Rows from block 9 of a small image classifier, named by matrix and row number. Each number is 500 + 25 x the weight over its row's rms, rounded and kept within 0 to 999. All counts start at 0. Numbers have three digits each. After the name is the row's rms in percent of the matrix's.
Before each channel's rows are labels from the 100 images, of 14848, where the channel reaches its highest value: "strongest on" is what is common among them; "peak at" is the part of the image that holds the peak. Only what is clearly more common there than usual is listed. The data: photos of arthropod specimens (BIOSCAN-5M). In brackets: how many of the 100, against the usual share in percent.
# sq0: squeeze pointwise conv (model.blocks.9.sq.0.weight, 128x512x1x1), inputs 444-511

strongest on: order Lepidoptera (47 vs 7.3); order Trichoptera (27 vs 1)
peak at: centre (79 vs 11.1)
sq0.6 101:531479507470509451499472493521488527476479478484555499494512474477539542527458499497552533488436485501488493495509524483519539481494539511495458481487464502521490519499511418490473490510446475519463473501

strongest on: order Thysanoptera (38 vs 1)
peak at: centre (72 vs 11.1)
sq0.122 102:467478476517461474534531524515517526529521502510537492513525539512481506524465522496519502484522477494503513494525534495491554508536517490453487473542470474483479474538506490497532445517473508543457477504

strongest on: order Diptera (97 vs 30.7)
peak at: bottom centre (40 vs 11.1); centre (29 vs 11.1)
sq0.115 102:489512500496485542501490509486519504504539483569512479493492502496461467523468560486541503479475454536509492533474501467473511516507508474515466547514518456473491502532513438548510507528502505477490483510

strongest on: order Hemiptera (69 vs 11.3)
peak at: centre (82 vs 11.1)
sq0.10 098:520490526473436527520488439483488500477478481486522511530548474525536516498536470524540589499513493494473499520493462497546529509496513492491478470519480507505495499520438482465500571467517524481455488519

strongest on: order Hemiptera (75 vs 11.3); family Ceratocombidae (34 vs 0.6)
peak at: centre (85 vs 11.1)
sq0.49 096:519491523498538517552510495532504501541518495481517487482493487500497484556489537492500534476500503523470476524470512487499476506502485538476463532485515497474453521452542480457472518499552481472531506470

strongest on: order Coleoptera (50 vs 16.8); order Thysanoptera (27 vs 1)
peak at: middle right (41 vs 11.1); centre (33 vs 11.1)
sq0.64 098:505481483500506488500536504491546518504475496468507482516495473526499480523489520507492487490543510534528452493486476512519520495499457482493537520512517536516499541462544502487468508513477486509491517505

strongest on: class Collembola (34 vs 1.9); order Entomobryomorpha (29 vs 1.4)
peak at: top left (70 vs 11.1); bottom left (29 vs 11.1)
sq0.71 095:530501474542473474483505515523493522485483517535517525511515487467464472469471484504542482476470470495542477484465475452499488507510478512514485512517529537505481520493567462514480553489532469479498501453

strongest on: order Diptera (72 vs 30.7)
peak at: centre (65 vs 11.1)
sq0.102 096:443517499483476503472492527492525495509449560517482408486501488514504473525495482506501512468519492517503502492523500526499487495519545518468494493535470568471508474524520519518551508503447477526514489508

strongest on: order Hymenoptera (80 vs 20.4)
peak at: bottom centre (32 vs 11.1)
sq0.97 099:509499502512504510468468513504485505503497471465498499506539513527456512489486460480500496511480471519467521475490509494508481515489489465500499489497480485534511482463490502522515500482455517507503513465

strongest on: order Trichoptera (28 vs 1); order Lepidoptera (25 vs 7.3)
peak at: centre (74 vs 11.1)
sq0.68 099:496455496509480468484516491522477474494506483455482454514510509521513495475477512480488510448544507524488514511507479554499461519498489488475505480482442503509485508473508520545492531461539530505517466510

strongest on: order Hymenoptera (75 vs 20.4)
peak at: centre (55 vs 11.1)
sq0.75 097:520480505521537484506479492488515503533515525534447529526497467489504568508531499576476491514504506488485513482485468509500511514487533542492493502565485469455494531470488481486514501549554478477517449501

strongest on: order Hemiptera (31 vs 11.3)
peak at: centre (76 vs 11.1)
sq0.59 103:479467503514533508530482494480498484504499485516484507475468494519471485507481506452503458536496471483464477498479509528482496501502482491492528520492484521497504534493469486527501485515483463537483465530

strongest on: order Hemiptera (36 vs 11.3)
peak at: centre (76 vs 11.1)
sq0.111 103:511520494509468504525508499478475496480540492490489527491482511492509511499470546509495495523483530479504505499496516534492483497510519473506546466507481511441534513500550471524457517535451490511442477485

strongest on: order Hymenoptera (44 vs 20.4)
peak at: centre (31 vs 11.1)
sq0.117 105:456489534478489507529503457519471543518468461532526491485505477509483490506486522529496494462476489478514531495527499491524506500493482440518466480530509528490511571489520487477448476463492525527530478509

strongest on: class Arachnida (43 vs 4)
peak at: centre (45 vs 11.1)
sq0.1 097:469495511506435454501513514507529483528507493506492479482498521512468493509530509420543483502472522509533480492498475486499471499510512473536502526511537501463496560508543558536494512561484503500527493462

strongest on: order Hemiptera (36 vs 11.3); class Arachnida (26 vs 4)
peak at: centre (65 vs 11.1)
sq0.35 098:491492530487526478478481502501470464479459539476512505501512502537513482520505501498473475481522538489562487523499474510514510464492507489455538490485460506440468515489495461524524467484455471478495475507

strongest on: class Arachnida (55 vs 4); order Mesostigmata (28 vs 0.3); order Trombidiformes (25 vs 1.5)
peak at: centre (55 vs 11.1)
sq0.36 102:496527517501528511489489469474494522518507492472489525480502470467481520520502485474487524547518477495489520497514494463501495527519475498513540474512519534529504515525504527519504481509490538494507480477

strongest on: order Diptera (62 vs 30.7)
peak at: centre (39 vs 11.1)
sq0.37 097:502485511513504465477478489461496541500484548513490503499480503472520521512496488496502486496530443496530494470514535487492529471522524494496508449461518437558521521495471471486522474502520480504511495552

strongest on: order Psocodea (52 vs 3.7)
peak at: centre (88 vs 11.1)
sq0.76 099:523460509512477534510500478515479489499499485546470515566506501476530465510498448483534489500465546538499478546485505495495523463503468490460474459477502446552482450489544459501467529507443450486512530462

strongest on: order Hemiptera (61 vs 11.3)
peak at: centre (92 vs 11.1)
sq0.82 101:489496492480460471493501508471476531493480502508545502466533490532474467514514514487529550539524521516492507526469478496515503516505532510463515520492476483493526499459499470504514508511512544466501482475

strongest on: order Hymenoptera (92 vs 20.4)
peak at: centre (48 vs 11.1); middle left (37 vs 11.1)
sq0.101 097:503469502471463466478535513521506540486507499489495513438504524480504512496517461488543506568549496501480506538507450565555490483526535475462497491528482535531503534494511506461514523477495472492517502518

strongest on: order Hemiptera (58 vs 11.3)
peak at: centre (83 vs 11.1)
sq0.3 098:485515522517524514536516492513498539525486460469504492525488493442531533493522492515494514517517481510492461479507461510513513469491492498505496500524491499515520510485491479491499477475511488513520475464

strongest on: class Arachnida (30 vs 4)
peak at: top left (44 vs 11.1)
sq0.94 101:466519495491504505494458512494486504494512454492525500522500478484516506509508463517471505478514506507533494530510488517518506469467504484530500447479526505508459491479517482500555471479515490506494496486

strongest on: order Coleoptera (97 vs 16.8)
peak at: middle right (83 vs 11.1)
sq0.56 096:568461531479469556509457502500489501528507451508541479505498456470534478503502488507495508501497473534519535494472469466515482542474495493524547478497474499505499494476591536467516498508477492483474525500

strongest on: order Coleoptera (85 vs 16.8)
peak at: top right (46 vs 11.1)
sq0.43 091:496524540492467531538533556505468502474535527479488494535488511481482538516508532506530540507501526465485483524484501490523521495460503473512458478518492509505510509475524521463482526446515513516499466485

strongest on: order Hymenoptera (53 vs 20.4)
peak at: middle left (41 vs 11.1); centre (32 vs 11.1)
sq0.98 097:500471522409481543449456490475496481516524496531477502458495497498498505546512466462506513499544481505509483560531504464507521502499479491519543475491527421498481485515471510493495462476537518540515515469

strongest on: order Hemiptera (62 vs 11.3); class Arachnida (25 vs 4)
peak at: centre (90 vs 11.1)
sq0.110 104:527506502509515474496529537484479509526542517465468496496525499513502521495503508522489508507521466573457504546527522484470508507515498515506468488481502550524489461487513494512504528481548485475522520526

strongest on: order Coleoptera (55 vs 16.8)
peak at: top right (39 vs 11.1); middle right (29 vs 11.1)
sq0.11 101:482495471508460515524514460511522470463534466504545445547512472534476469509530534510528475535516472484492457466519474476505474541505512493490441542484507510517500520484496463469523466497473497533518495543

strongest on: order Coleoptera (86 vs 16.8); family Coccinellidae (32 vs 1.2)
peak at: centre (88 vs 11.1)
sq0.5 100:455472520509521485530504441472522482531491516505440495507526462525501482468509475492415489465484510485555465495494471510453495541494463518503468510483509479447520489543499496484480439474483532492491490491

strongest on: order Psocodea (37 vs 3.7)
peak at: centre (90 vs 11.1)
sq0.74 098:530453454516485504460483514497504527435447488503516541471481501515473460501494497523525529499506487442488475520473520474515466517530503496459508506507485509500482542534456545462511535458489557541553509518

strongest on: order Lepidoptera (33 vs 7.3)
peak at: centre (49 vs 11.1)
sq0.66 095:499509507504485538537514430551531503537508488534525477494496463509486486484489503475536488493553509453501503447492489528501504455488470499497511480520495494453490531492484522502528520526509504493494491495

strongest on: order Hymenoptera (41 vs 20.4)
peak at: centre (30 vs 11.1)
sq0.83 100:508474509467515483511507469525499520492475505485487519487500473508483452560543484487510488449487492489510537524495489500521481546536512468481501493496528485506538474476532510503508516509481508545487489506

strongest on: class Arachnida (32 vs 4)
peak at: centre (41 vs 11.1)
sq0.28 106:493482496484490487518533482498478523483485483421488474492568500522476499471479480475482536518522511530541546532543492493517436528502457505503484496490465540493481496510497539519456523462497474476503477455

strongest on: order Coleoptera (99 vs 16.8)
peak at: centre (95 vs 11.1)
sq0.33 101:488499501489524552483501497509486467493497515457505533525510473533515515453506507510512519491453489462511512516484507493511465512514509506470454483512455496468462516538507510497545498491478560527527474525

strongest on: order Coleoptera (81 vs 16.8)
peak at: top right (85 vs 11.1)
sq0.24 111:526494544485531509538483570539472477494459511569491497505486484450533512493515518557539535434464519497442477472462494563512476498485521506540509521531529529507499504488489531508468507470481497529467487523

strongest on: order Hymenoptera (46 vs 20.4); class Collembola (27 vs 1.9)
peak at: centre (32 vs 11.1)
sq0.25 100:517495471512442486551489466472507504540493547520519497515490491522508500528471488552479539531478525534444486481520572504492481505501476459466466535489469495486499477511538483515572489483508521505506479538

strongest on: order Lepidoptera (41 vs 7.3)
peak at: centre (72 vs 11.1)
sq0.19 102:473473518546496465492485517487474522487513520527555492510524484514527472498463509501520474526474472524492524501464496514488468539520488476495460509474470503515472477493477473536528516502453535466497510538

strongest on: order Diptera (82 vs 30.7)
peak at: centre (59 vs 11.1)
sq0.103 100:521526476547492468473493501546496496490497571486479544497468515485465531421496495503489438503513506521490458469529497503470434479481471451492472513541503482506493554530489487524472515514549498447502509496

strongest on: class Arachnida (39 vs 4)
peak at: centre (62 vs 11.1)
sq0.53 093:523518495483467503506519439513486467522457493509543486540503510503498529501489492526514487470532503524551504502522523500477498497490490473461510527531485470502472479472518502505530467508495496484470506461

strongest on: order Lepidoptera (34 vs 7.3)
peak at: middle left (44 vs 11.1)
sq0.62 107:514503480521497490514497500503491457505478488480456544493498517463469510484478564508499519536546480490526508486482525500509494528492481452496484505505488481455457482508508474505496523418513511493498514488

strongest on: order Hemiptera (38 vs 11.3)
peak at: centre (75 vs 11.1)
sq0.29 099:527514486462504506491511554442478482480517471457479493516472470469450459511525469479439473478501493478543481526486508473519517498516491496523496455513515480506478453451510454444477482548534517501473514502

strongest on: order Hemiptera (29 vs 11.3)
peak at: centre (70 vs 11.1)
sq0.27 095:531503523492480485533485434472540510489516510505500531469539498487534506500491493501506471476545486479487511527468482490514536551502524492529465507510489439519445538500542469484501520528515490513507430481

strongest on: order Hymenoptera (74 vs 20.4)
peak at: centre (51 vs 11.1)
sq0.121 100:511507517527493452493479472503510495536475502507512511522472497482544493553518517533555521519508533485484541506476510476513491529469481509510541494493459476517506513513485492509504515492516473479506497493

strongest on: order Coleoptera (44 vs 16.8); order Hemiptera (41 vs 11.3)
peak at: centre (87 vs 11.1)
sq0.61 099:492467521479496519481501489479539515521494530513444505486484423453526486466478596491469515460500507498516480476505477526484500496479495487503499500504558510520460484517476458469485504505550490479524423525

strongest on: class Arachnida (60 vs 4); order Trombidiformes (28 vs 1.5); order Mesostigmata (26 vs 0.3)
peak at: centre (40 vs 11.1); middle left (38 vs 11.1)
sq0.77 100:457508468523480490522483501528520500550480443509509522513489492463519482495503502478492420532582491529513539490473493544538559516465474512537528525489476499534475493458497512512506488482472480499554488471

strongest on: order Hemiptera (53 vs 11.3); class Arachnida (35 vs 4); order Trombidiformes (27 vs 1.5)
peak at: bottom left (44 vs 11.1); middle left (44 vs 11.1)
sq0.44 103:526502518512506492488476479513477526489502482501491485485491503502482534536518515520513526522531502510506496483518509509537480488508517428549484518464533522540519522522497485501503540513512478524467573474

strongest on: order Lepidoptera (36 vs 7.3); order Trichoptera (31 vs 1)
peak at: centre (76 vs 11.1)
sq0.79 099:509471461517508449438485527522511531494472516467509438497480519509535527456470469527498514487509510535524502452470507492538508535479493490458513512446513483521530488534514485523523543527515487476491507496