From a checkpoint of a small image classifier: widths [128, 256, 512].
Rows from block 4 of a small image classifier, named by matrix and row number. Rows with one number belong to one channel. Each number is 128 + 32 x the weight over its row's rms, rounded and kept within 0 to 255. All counts start at 0. Numbers have three digits each. After the name is the row's rms in percent of the matrix's.
Before each channel's rows are labels from the 100 images, of 14848, where the channel reaches its highest value: "responds to" is what is common among them; "patch colour" is the nearest of a few named colours to the mean colour under the peak. Only what is clearly more common there than usual is listed. The data: photos of arthropod specimens (BIOSCAN-5M). In brackets: how many of the 100, against the usual share in percent.
# sq0: squeeze pointwise conv (model.blocks.4.sq.0.weight, 64x128x1x1), inputs 64-127
# e10: expand pointwise conv (model.blocks.4.e1.0.weight, 128x64x1x1, transposed), outputs 64-127
# e30: expand 3x3 conv (model.blocks.4.e3.0.weight, 128x64x3x3, transposed, each kernel summed), outputs 64-127

responds to: order Lepidoptera (26 vs 7.3)
patch colour: grey (35 vs 8.1)
sq0.7 113:098134154099173142101118150070087146135088158106174099101108205161153163112072082097112189143073130155133125085092095115069068117152152127105101149141184157112121060141152138119122131129095143
e10.7 108:091123126135163168157117084161128101145121115142162119110109151143087167071183101134145148211171103127139105109152162168086164126068111092128145120162155077077093049083077137120137060131127121
e30.7 098:103104092143113123079139111152093092119113062134214181076103090148101172107145159129127082073075113117202096135144134106173158106146165173115056110168142100161077181119107139145086118148128129

responds to: order Lepidoptera (63 vs 7.3)
patch colour: grey (47 vs 8.1)
sq0.17 100:141145163130176140112166139142134108108112158108111097099162097153110169059138165193068139155132142149121099184160125143046087104156133134126127198127121149088114064116092138061122151099129139
e10.17 104:141140150141176089128071138133088127144084143117068090102087149131126108072101090108134128112086133155122121172153147178107135187159124133167151088175097084198118127110136169196122107133190197
e30.17 118:123112174138133186085098169048149174180125156209137052115121101104106153133135104136101086114140142103130137121127089136170168086110139139140193116102144141145203141086149086133132110175095134

responds to: order Lepidoptera (31 vs 7.3)
patch colour: grey (37 vs 8.1)
sq0.1 115:145126090077152115088149108112158091161135162087170160117178102117167147149123139135159179169131199172084131069060138122074174126156120138153125159129137129153142085142138170161102111077145155
e10.1 113:061143129122146161112134118121113050111148098133103105086111035104087066075076117053154055121139133054129159120137133136124117092148103157160166154137134103168140102127148123137137152088081130
e30.1 099:164104143126120164145145186076133106193079133121067121119112150075141122125162091165099081105157099091168144128139114156104099186137105175109088105172095119102056063116089094143078194125083152

responds to: order Hymenoptera (86 vs 20.4)
patch colour: grey (65 vs 8.1)
sq0.22 086:183092109139163103147046137131106150164141142117090135143134157133155068165177167134133107081162090094125133142134102160130090146107142119165113106114152096163154116122110129112109126185053061
e10.22 109:152132099093118143102117150173122153176105104133122150114171103124089035043144154145147161087174091101087111124101130133156075092125137131114124146066098132127149140168117108134155186128115116
e30.22 091:161125107120111129129133166145091105159131125092109160118093138192046109090089118112116165121177102169125101121110112097120137136080135099164135112103057120198192137096119103123151157128148189

responds to: order Hymenoptera (46 vs 20.4)
patch colour: grey (38 vs 8.1)
sq0.59 103:111200107131124210174141154078189141164157048150172140125148178096163160183217122142142092157087118111157145146189144190169104191130121121148057113099073083144173058123182146096108116128172137
e10.59 077:181096146143100109167120135125127147133115057145111101111133153150126040104147144164154138137180085123184182115090109130161140115122055208067099088148060168161072144109142137118120123096155114
e30.59 093:098111152132071137116139058113099114125076108146176109173101079082101137148132082152124114082116152160136125065097067151113091097142064150171142107094145164070080141118113163153112135108169089

responds to: order Hemiptera (28 vs 11.3)
patch colour: grey (51 vs 8.1)
sq0.23 099:212184107169136128106091183096141137127121197140129079113137132097115083122149121129080153109140117162078121077077130147166135121134108149157122087155166140115099157127138052162108184121171134
e10.23 100:077127131155172149074119133070158154137155140148119107067111112135128144098084185100112132090137155100115096080115020151128126102137162122080112164120137087098210191155095142162116191105124136
e30.23 102:114094066111146119110117131078073146122111159078112120118139128119035089106170106098113190154172140162126119069069124067166111135089133081122140087096092146154161092110126067108141101109162180

responds to: order Hemiptera (41 vs 11.3); order Lepidoptera (31 vs 7.3)
patch colour: grey (55 vs 8.1)
sq0.21 093:078177143029162117166146164148061126104162094189158164158165163079125129130159146132156154101132076064137138174143116111103084089126118084105118069109115161102095090136165144139119125111173064
e10.21 091:103104112206168101144086136101110093102151170063112107160133090121113146139118189102161129073134137133134121085112108053140124184128114145133089124133120158145113124126091099162183163050088121
e30.21 084:130166148134060111148124138135118148131154125121218135126180141141087152124085136145121116075118163109116139150126149151124150102177103189177094079101170177081081130124130117144125159056130095

responds to: order Hymenoptera (96 vs 20.4)
patch colour: grey (71 vs 8.1)
sq0.37 096:171085099180170150086061077120141176100134118112193128139140073093101119125176122191160233115159096085093157091148083148129116134114098085151107122075139181136165157109106125116118120122112138
e10.37 104:164106120127112078131156111153162153149170154159132127109116106131115076143103144141157158132103163123163122075102088089131033128102171141204119167111109132141121091105074115103121145179164156
e30.37 099:090097088145103102165054134112151114118097120108134150142177116127105087091089139116137128145114132115136060110159168089134125105104129100104095073097070112148165165090091147096116159173134110

responds to: order Hymenoptera (52 vs 20.4)
patch colour: grey (41 vs 8.1)
sq0.26 114:137141155155126173126138074191149098180036106105097143189198222094165129127195178131105181190128113151147139158156121064189119161089132129105070094154064077119143145146145065128168112164112161
e10.26 093:119121131105152099167166142129184151107166182107155099133105155119162153117159123131111110174124082163150138114122138139043166126165101099168083005166172108191064150079115115125028117066165139
e30.26 091:156130188205122155143157072139146166114171133124144127097090116179122148177164170147176120075058095125118096115135088146113129124110098121145124173126114119078141117139186165198127172180150143

responds to: order Diptera (74 vs 30.7)
patch colour: grey (69 vs 8.1)
sq0.38 099:102125119147138128132155183126186171076092146143167179146152107081110087126145124141119099108112158115176084171147170123156125153148105164100181110077067122163150150088140105108128131123104205
e10.38 094:160145113213124151141156125106139073133149107099125157094157146117190137117118124106170136141087162125164099125141158142126124140108127137122203190114099135177134133154141090176164187088116105
e30.38 101:149082149185132142117131111164129141183160116165137093155133108142084120196182107189124110199118107084123185139150126126151119126193127140131169125166159184119150106081104124136145077179179101

responds to: order Coleoptera (54 vs 16.8)
patch colour: grey (40 vs 8.1); brown (32 vs 2.9)
sq0.32 104:136083113126070118107163099045124120177084117116089136141136109140101083189146180106114098181134088148042156153069085155126103123125102079137137096142099157105062150151109114118148155089081046
e10.32 091:105132140149152133128056088087060116064128094160079093101095192095137179092135076121129068099110134158110144087109142152117122129160173169166164138147098162126194135153102102092102128095149138
e30.32 102:137135212148112121151105084084147150190102123096100081086083081086135111099093105098072141143146061136102112111164090109051079133159087064167188117059105133103170085126141073131134094181146123

responds to: order Hymenoptera (51 vs 20.4)
patch colour: grey (26 vs 8.1)
sq0.57 081:099222138113116172134143145079174142134147077147188146165190139113151168132188111156153110167067144131165146151146157115179143165131132137083101116099058138108138098069186179129118102146143115
e10.57 092:117137147120113066126148151137075127120162102095125113120137143115093096110119130099122110134144153071176138138028064122102125070107104164134078100124115096120077107120024065109089122114117079
e30.57 093:169102108067109109100143103157115126136082135128160139177117137114106095170156069112173093093122103118120096122050116149114109104166131131126084105075161147101112111111117106178140114119066106

responds to: order Coleoptera (69 vs 16.8)
patch colour: black (28 vs 0.6); brown (27 vs 2.9)
sq0.3 096:115113139113109105066155119138093131119121166135105098108174176174166137054094115128142182112182108166129100171087094097131094084138134151126130156139150114080100104076171127123165091124088041
e10.3 109:081091111071131077085138124161136108150104071117151131135152136101186180204112180127102115091131141131087106162113124136114142156144141175162120119154154140188071056109139149132069165144135130
e30.3 094:189162143099087189191145170126071164120102169134168142147154144130104121127088083134195123181207099097139133139169141208125125096115135144105135097122134094062108204084073139156150127133157124

responds to: order Lepidoptera (60 vs 7.3)
patch colour: grey (51 vs 8.1)
sq0.47 119:126109146102095168097149150064141125143158121137166138099180114166079155156176123102129118106154152103143138078099091136126178098151111096159157025138146121126104109162173069208076148148160144
e10.47 098:121070067189102121130157115107077112118132203116106124045097123100134099074130144096184063065089072101091119128072124147114122160090163101169074176153146133187065157142123137117138118161145136
e30.47 086:194077146152069126124122103108099150142187145121160073105104134121102130120110164205125169104154127132117209130164144118128150169103157099108182125149076124134148155148142144095168153129111129

responds to: order Lepidoptera (59 vs 7.3)
patch colour: grey (34 vs 8.1)
sq0.18 106:138158062130126146121168113067117130137146132142079108080153061072131152115122082109098175107152177134110123107062150118104126052184115112119144119144100184142110142107137183160114129087121144
e10.18 102:098164141183138137131130133158116094135108151080110105112114148179102128100120126157135171155101174130166154117114178066102136143152118160170149090172156165155111097130127107105146131038129090
e30.18 091:105176120150158140090116168092160124166105102120142128167128099145150098142096137125124095195109161179184146071103149173109154044138146166150077120089164105153104134151150094113102137083114189

responds to: order Hymenoptera (97 vs 20.4)
patch colour: grey (71 vs 8.1)
sq0.49 075:183117110186126114149087066152164103146146117108098187158142126105118108135150171125157095108160150121090108144148128133156124149068164040140095078148114076192153160059111155123127124196091071
e10.49 109:138136117167104115093170157151157094161122124159114151152121133134159074149103167157139149126143122082112113150085104107124084093160086115115127136132145104095100120142146141095115084109117093
e30.49 129:108135145109162113143153181145081134131137127092184157094162131084106161094080147153143126179112120121155035121136129176080164125120188113101098167152071093165150092114099107072102133110117111

responds to: order Hemiptera (40 vs 11.3)
patch colour: grey (60 vs 8.1)
sq0.2 096:170117104086109136120158102034124099164124146079130082100147075157124128170140113103145117166097100161068169109083027096111106126140115117117134175122117147092041095128092159150159151047077086
e10.2 102:085088161139109060117088019104087094083088111068094155104093128142124146115127116154082037120126133167175136136119112066092134142149143139186110164144126124123069109117100124120105114165128064
e30.2 110:189127156123089154062105131085147125210075088065065122092086138125148129101115132123071107116153134130130147127130121156140126117122084105143149105113103133099138172071136079107095114159119081

responds to: order Diptera (81 vs 30.7); family Drosophilidae (34 vs 1.3)
patch colour: brown (41 vs 2.9); grey (34 vs 8.1)
sq0.33 100:121158153093138154163146123173152137093105093119145181183084162078087082129129103125092111197101141171159072130123188095160183134140160143097188149144098144101103161162138121094139071194161198
e10.33 102:095160086142128154128155106096132108134100152182130098076074114108120116164065085184114118101138136178112123163115117108124080145145164070136073089146115142182101135134089080135214114065157125
e30.33 114:123215131115171084129163095099133135091148099221121156158128076136131121212225124079119136136137087163118066116113131141082099139109104098105148125141179139153128105079159149168208120116131145

responds to: order Diptera (80 vs 30.7); family Drosophilidae (30 vs 1.3)
patch colour: grey (70 vs 8.1)
sq0.0 102:170121160142169129092174144111143146161105157154110111130151089125183165145072114093094174155062109140095127131123108067130154127134151157102132176024121184066101110199117124160121134131123138
e10.0 111:121151111169092154155173116142148149168109119104119137135144105112162104136065113095092083131088064104139144127180107101165108098086140082079105132134170065146147083195125105117154156087157127
e30.0 108:145122115091120109181194112075171112142117114182118114097151108165017179098128116114143099117081108116087108207089158130133144141088133130107133134095181171142125113157143096109155139111167147

responds to: order Lepidoptera (44 vs 7.3)
patch colour: brown (40 vs 2.9); grey (27 vs 8.1)
sq0.20 124:117089127121161136066105148101136112166087138093155138145171125159112164142114136107078109107088095148068102158147076093109146106099091116092104155099117126114114080158145086131137154152122153
e10.20 114:141096111143127123088138131147130160192120115106155156109159122155156158110163174156167133147173183139148162120187093096117147086085108093124168136064112151112098071145075163086087149192095064
e30.20 107:089119107095104069104174090131128142082146105140126162127170073085125196130144127154101126087139191138122167122078149160114149115142146168130067111165096111085170156173098184140154143081077110

responds to: order Hymenoptera (58 vs 20.4)
patch colour: grey (65 vs 8.1)
sq0.27 091:169139159134179114141079093139153178156124170131090110136148122084173107160171173157124083119135094102115128098142108140127112176119186109150051124122125099144138105128093127140076125081113000
e10.27 095:114112120159158146151157144189148124127134160078125166192122064136139023160125142074165137103151110127106104120153105145134121104181146154121111130173098184096143153142174132145159127136173138
e30.27 096:099139083030098141158089109168102186138121159101116112139107106117063071069084190113195162150133162174101155103102119151108172097112127136116161122113092142131136137138146077121137126180146130

responds to: order Hymenoptera (72 vs 20.4)
patch colour: grey (36 vs 8.1)
sq0.29 081:106144119149127168197127109111171129159131046157157148188145127085111099161155147104139177088152082105149149089138172152166056139120108064153158077162128082141143131104114151103105126168137143
e10.29 094:107137173198095103130124109170042158137196092125141163136134125155102124104073142128144132159181112044145117130119104124016099187156128134113132133120098117089110028065151124127108141100146077
e30.29 102:111125127152093125135123056175121135130109115128158140140141108108097117108121138142185120124100112123113079091032144187108155105150172194145139174127153114152121138162123129137144117066157151

responds to: order Hymenoptera (67 vs 20.4)
patch colour: grey (44 vs 8.1)
sq0.15 106:167119136166096135082214129173095095137123097143101129144129095135140104131172081099161139147162171087108097113114132139122045050093095103075186169126075165121127211142127114139133068116095130
e10.15 097:111146110174154124114186131071118126123145139131092152142147096188138126124157105125143138168101110091146108071146066112108066084121091111110160101098121106151108100152133105107118104096072115
e30.15 095:159109172123182094142076161165182168158097175105114191142156115195102134146173138130083149206134158198113068118154087100200138115123129164175183126120121089129151181140118149099113080111116178

responds to: order Hymenoptera (96 vs 20.4)
patch colour: grey (53 vs 8.1)
sq0.14 079:178089083211179179118089135179174149130145115078121144114147089102111097155149097165154047111144208089146101109181161121107137160116125132187125131076073116162196143144139174123124130194117148
e10.14 091:185128104100155164152161097136187135144098134131132148142138114142149027101080101106153145121117069116113103161089078125153103083056108149054132128070139092142118137122158104147102122119131140
e30.14 094:140058084094159077135111123117073094101104148124170119160160136128163178095115124146161148113105057083103079130158159123102088134093162113076078126129088121103116105129077123130125096116114106

responds to: order Diptera (61 vs 30.7)
patch colour: grey (58 vs 8.1)
sq0.6 092:188150128118104147140172140145155051130157182105207098134160190164168138110157145104128164111129186130116090093114110102113141138118118149125047097119092126093110086164184107118109082114100194
e10.6 114:146065112091085134121133139158197108149082129086112066098113081073092116108061102086149024105111138049112106107142099158159104102026151115142151110131142146133092158126110155098157131105154136
e30.6 092:108076081098127177115073049111095142112123112139141089140145125094060117132150088109165109136144131133145130155160096150114141126126122104110099072134109129101093108087123145117145123123115079

responds to: order Hymenoptera (89 vs 20.4)
patch colour: grey (63 vs 8.1)
sq0.50 094:130123116132117166171094115166150113120150070156190153138136140139235143098105117154141083046142139077160130175153143131131049130065116085146117143119146052134164090081142122166139136138078069
e10.50 097:164104181144104119128112108190112091157106148132099107096151166124151090142112182139155082136101157135072097065074083087081131095112150123086075122115157097102099168118131134137118129089081141
e30.50 107:116094154128078059139099084066142120081116118130220101118151106095144152070122155147158112140137116113117093100175102132070173159149162158118095089125098096160087136161116172114059117122162145

responds to: class Arachnida (27 vs 4); order Lepidoptera (26 vs 7.3)
patch colour: grey (41 vs 8.1)
sq0.44 092:051175176061156148146129146123167131134076127125118164159210133075119156121135154132095139149125116154177153083164220079097135164134134181091141082127185142099113089160177147113143106138148081
e10.44 109:128098138141140055168060144120119074111127114052110088110136085078114136062139133107145159169109119144104142121100094136109156142123161152174102084154158082155072146084047087142163099154124097
e30.44 081:133168147115104134109134109110159128099132172160044117084075108153083095167132133110144106076132149125160193089167125194122105100076148111066165135082204062120113122120136136194155055124190065

responds to: order Hymenoptera (44 vs 20.4); order Hemiptera (29 vs 11.3)
patch colour: grey (42 vs 8.1)
sq0.55 102:164115128116090180141115127149148136114145167069122148113114158144154165123192128117158077118178129107154123197038094103074073133067030026121090161115099115087123125137121122105107120074037095
e10.55 100:158126163080139146111030112129102155139149104170114089091104115135146102125122160167132129085116132190116151126173109106129126183106095118103108079143101146085175148127171167134137168186141139
e30.55 093:159143089108110191162069106180134158140160133171173109125125070157134068125059071122159087141161148165105166127138144087173116128115142131170154135133122173060138134154142095049111152221203124

responds to: order Hymenoptera (96 vs 20.4)
patch colour: grey (59 vs 8.1)
sq0.60 119:148154128185105162089105101151118111107147080128158155146105096123181088128145122149176163138172146066117102105193147158137207128124103171078112140148100123161169128108129115068184097149044154
e10.60 101:169092120127127110118145141121141079136109125148115115131128099076160093185124147142129118109143071099108128128143120100147096118122152085134099070066047151153149107107103154194125128152122102
e30.60 092:143140116136126137137110101173115152112090118119083120102201100161126107127084088123111065151108081107151091044152132146204094116093098114115114092130170174058129142106167124120083085130140102

responds to: order Hymenoptera (82 vs 20.4)
patch colour: grey (76 vs 8.1)
sq0.10 109:210124144219132130112165144066093082088094153158132130137108063123076133109161078135107068119159213081088120092125177126134115105148089136151104171090086161145106168110140124124129080089058134
e10.10 103:091110113108196149106138170155186116113067118112127126123136150233178045130108105153074111087141176112123146112089095118120136118146126137160137147131084212146111128109113085133125115114219131
e30.10 103:135163149118166142179093086090100151195108171073130112126142143087114119154164146115133087117172117098181060161139115089105124108129151168126091148115146176130074147096182136136197152164056105

responds to: order Diptera (62 vs 30.7)
patch colour: grey (49 vs 8.1)
sq0.54 086:145135116086125160127120154100091134116135177131019108131110132106136070131173109129114171123170156129082139158066161143116130137220155192148105140067171141128126155145160133154122106091087139
e10.54 089:108126137060085112117110222128103147088076178135129150135164071131157118096072139093121084138116143111129094065095089130113117131127172171143090086096144146129163142125075130117050111122082135
e30.54 098:105117101121116094072149129053118132150146140140101086097089124108109142159115137147110135131123118143184164127179096108153139095088104116132105097080155137183136126179123079118105143126094151

responds to: order Diptera (80 vs 30.7)
patch colour: grey (41 vs 8.1); brown (25 vs 2.9)
sq0.25 101:103204128078114213195118130115126093144092122090142167188111131052192130131150129113076137193112118130161131079160157097105101169112203130088201097130088176106137161167157126148144106161145145
e10.25 108:125161099152040120163104069123087140128133063104091118185080145132088128145143133123142146120131047138136140116052119114131117081134124132143174068147133129133052147127085031158115070032132158
e30.25 113:127163145042203118141204101125162108096061114194142152136125103161105138163124109135130112145122180107097105140107114181153152163115145138138150178143169186115119086124191105127176107142118085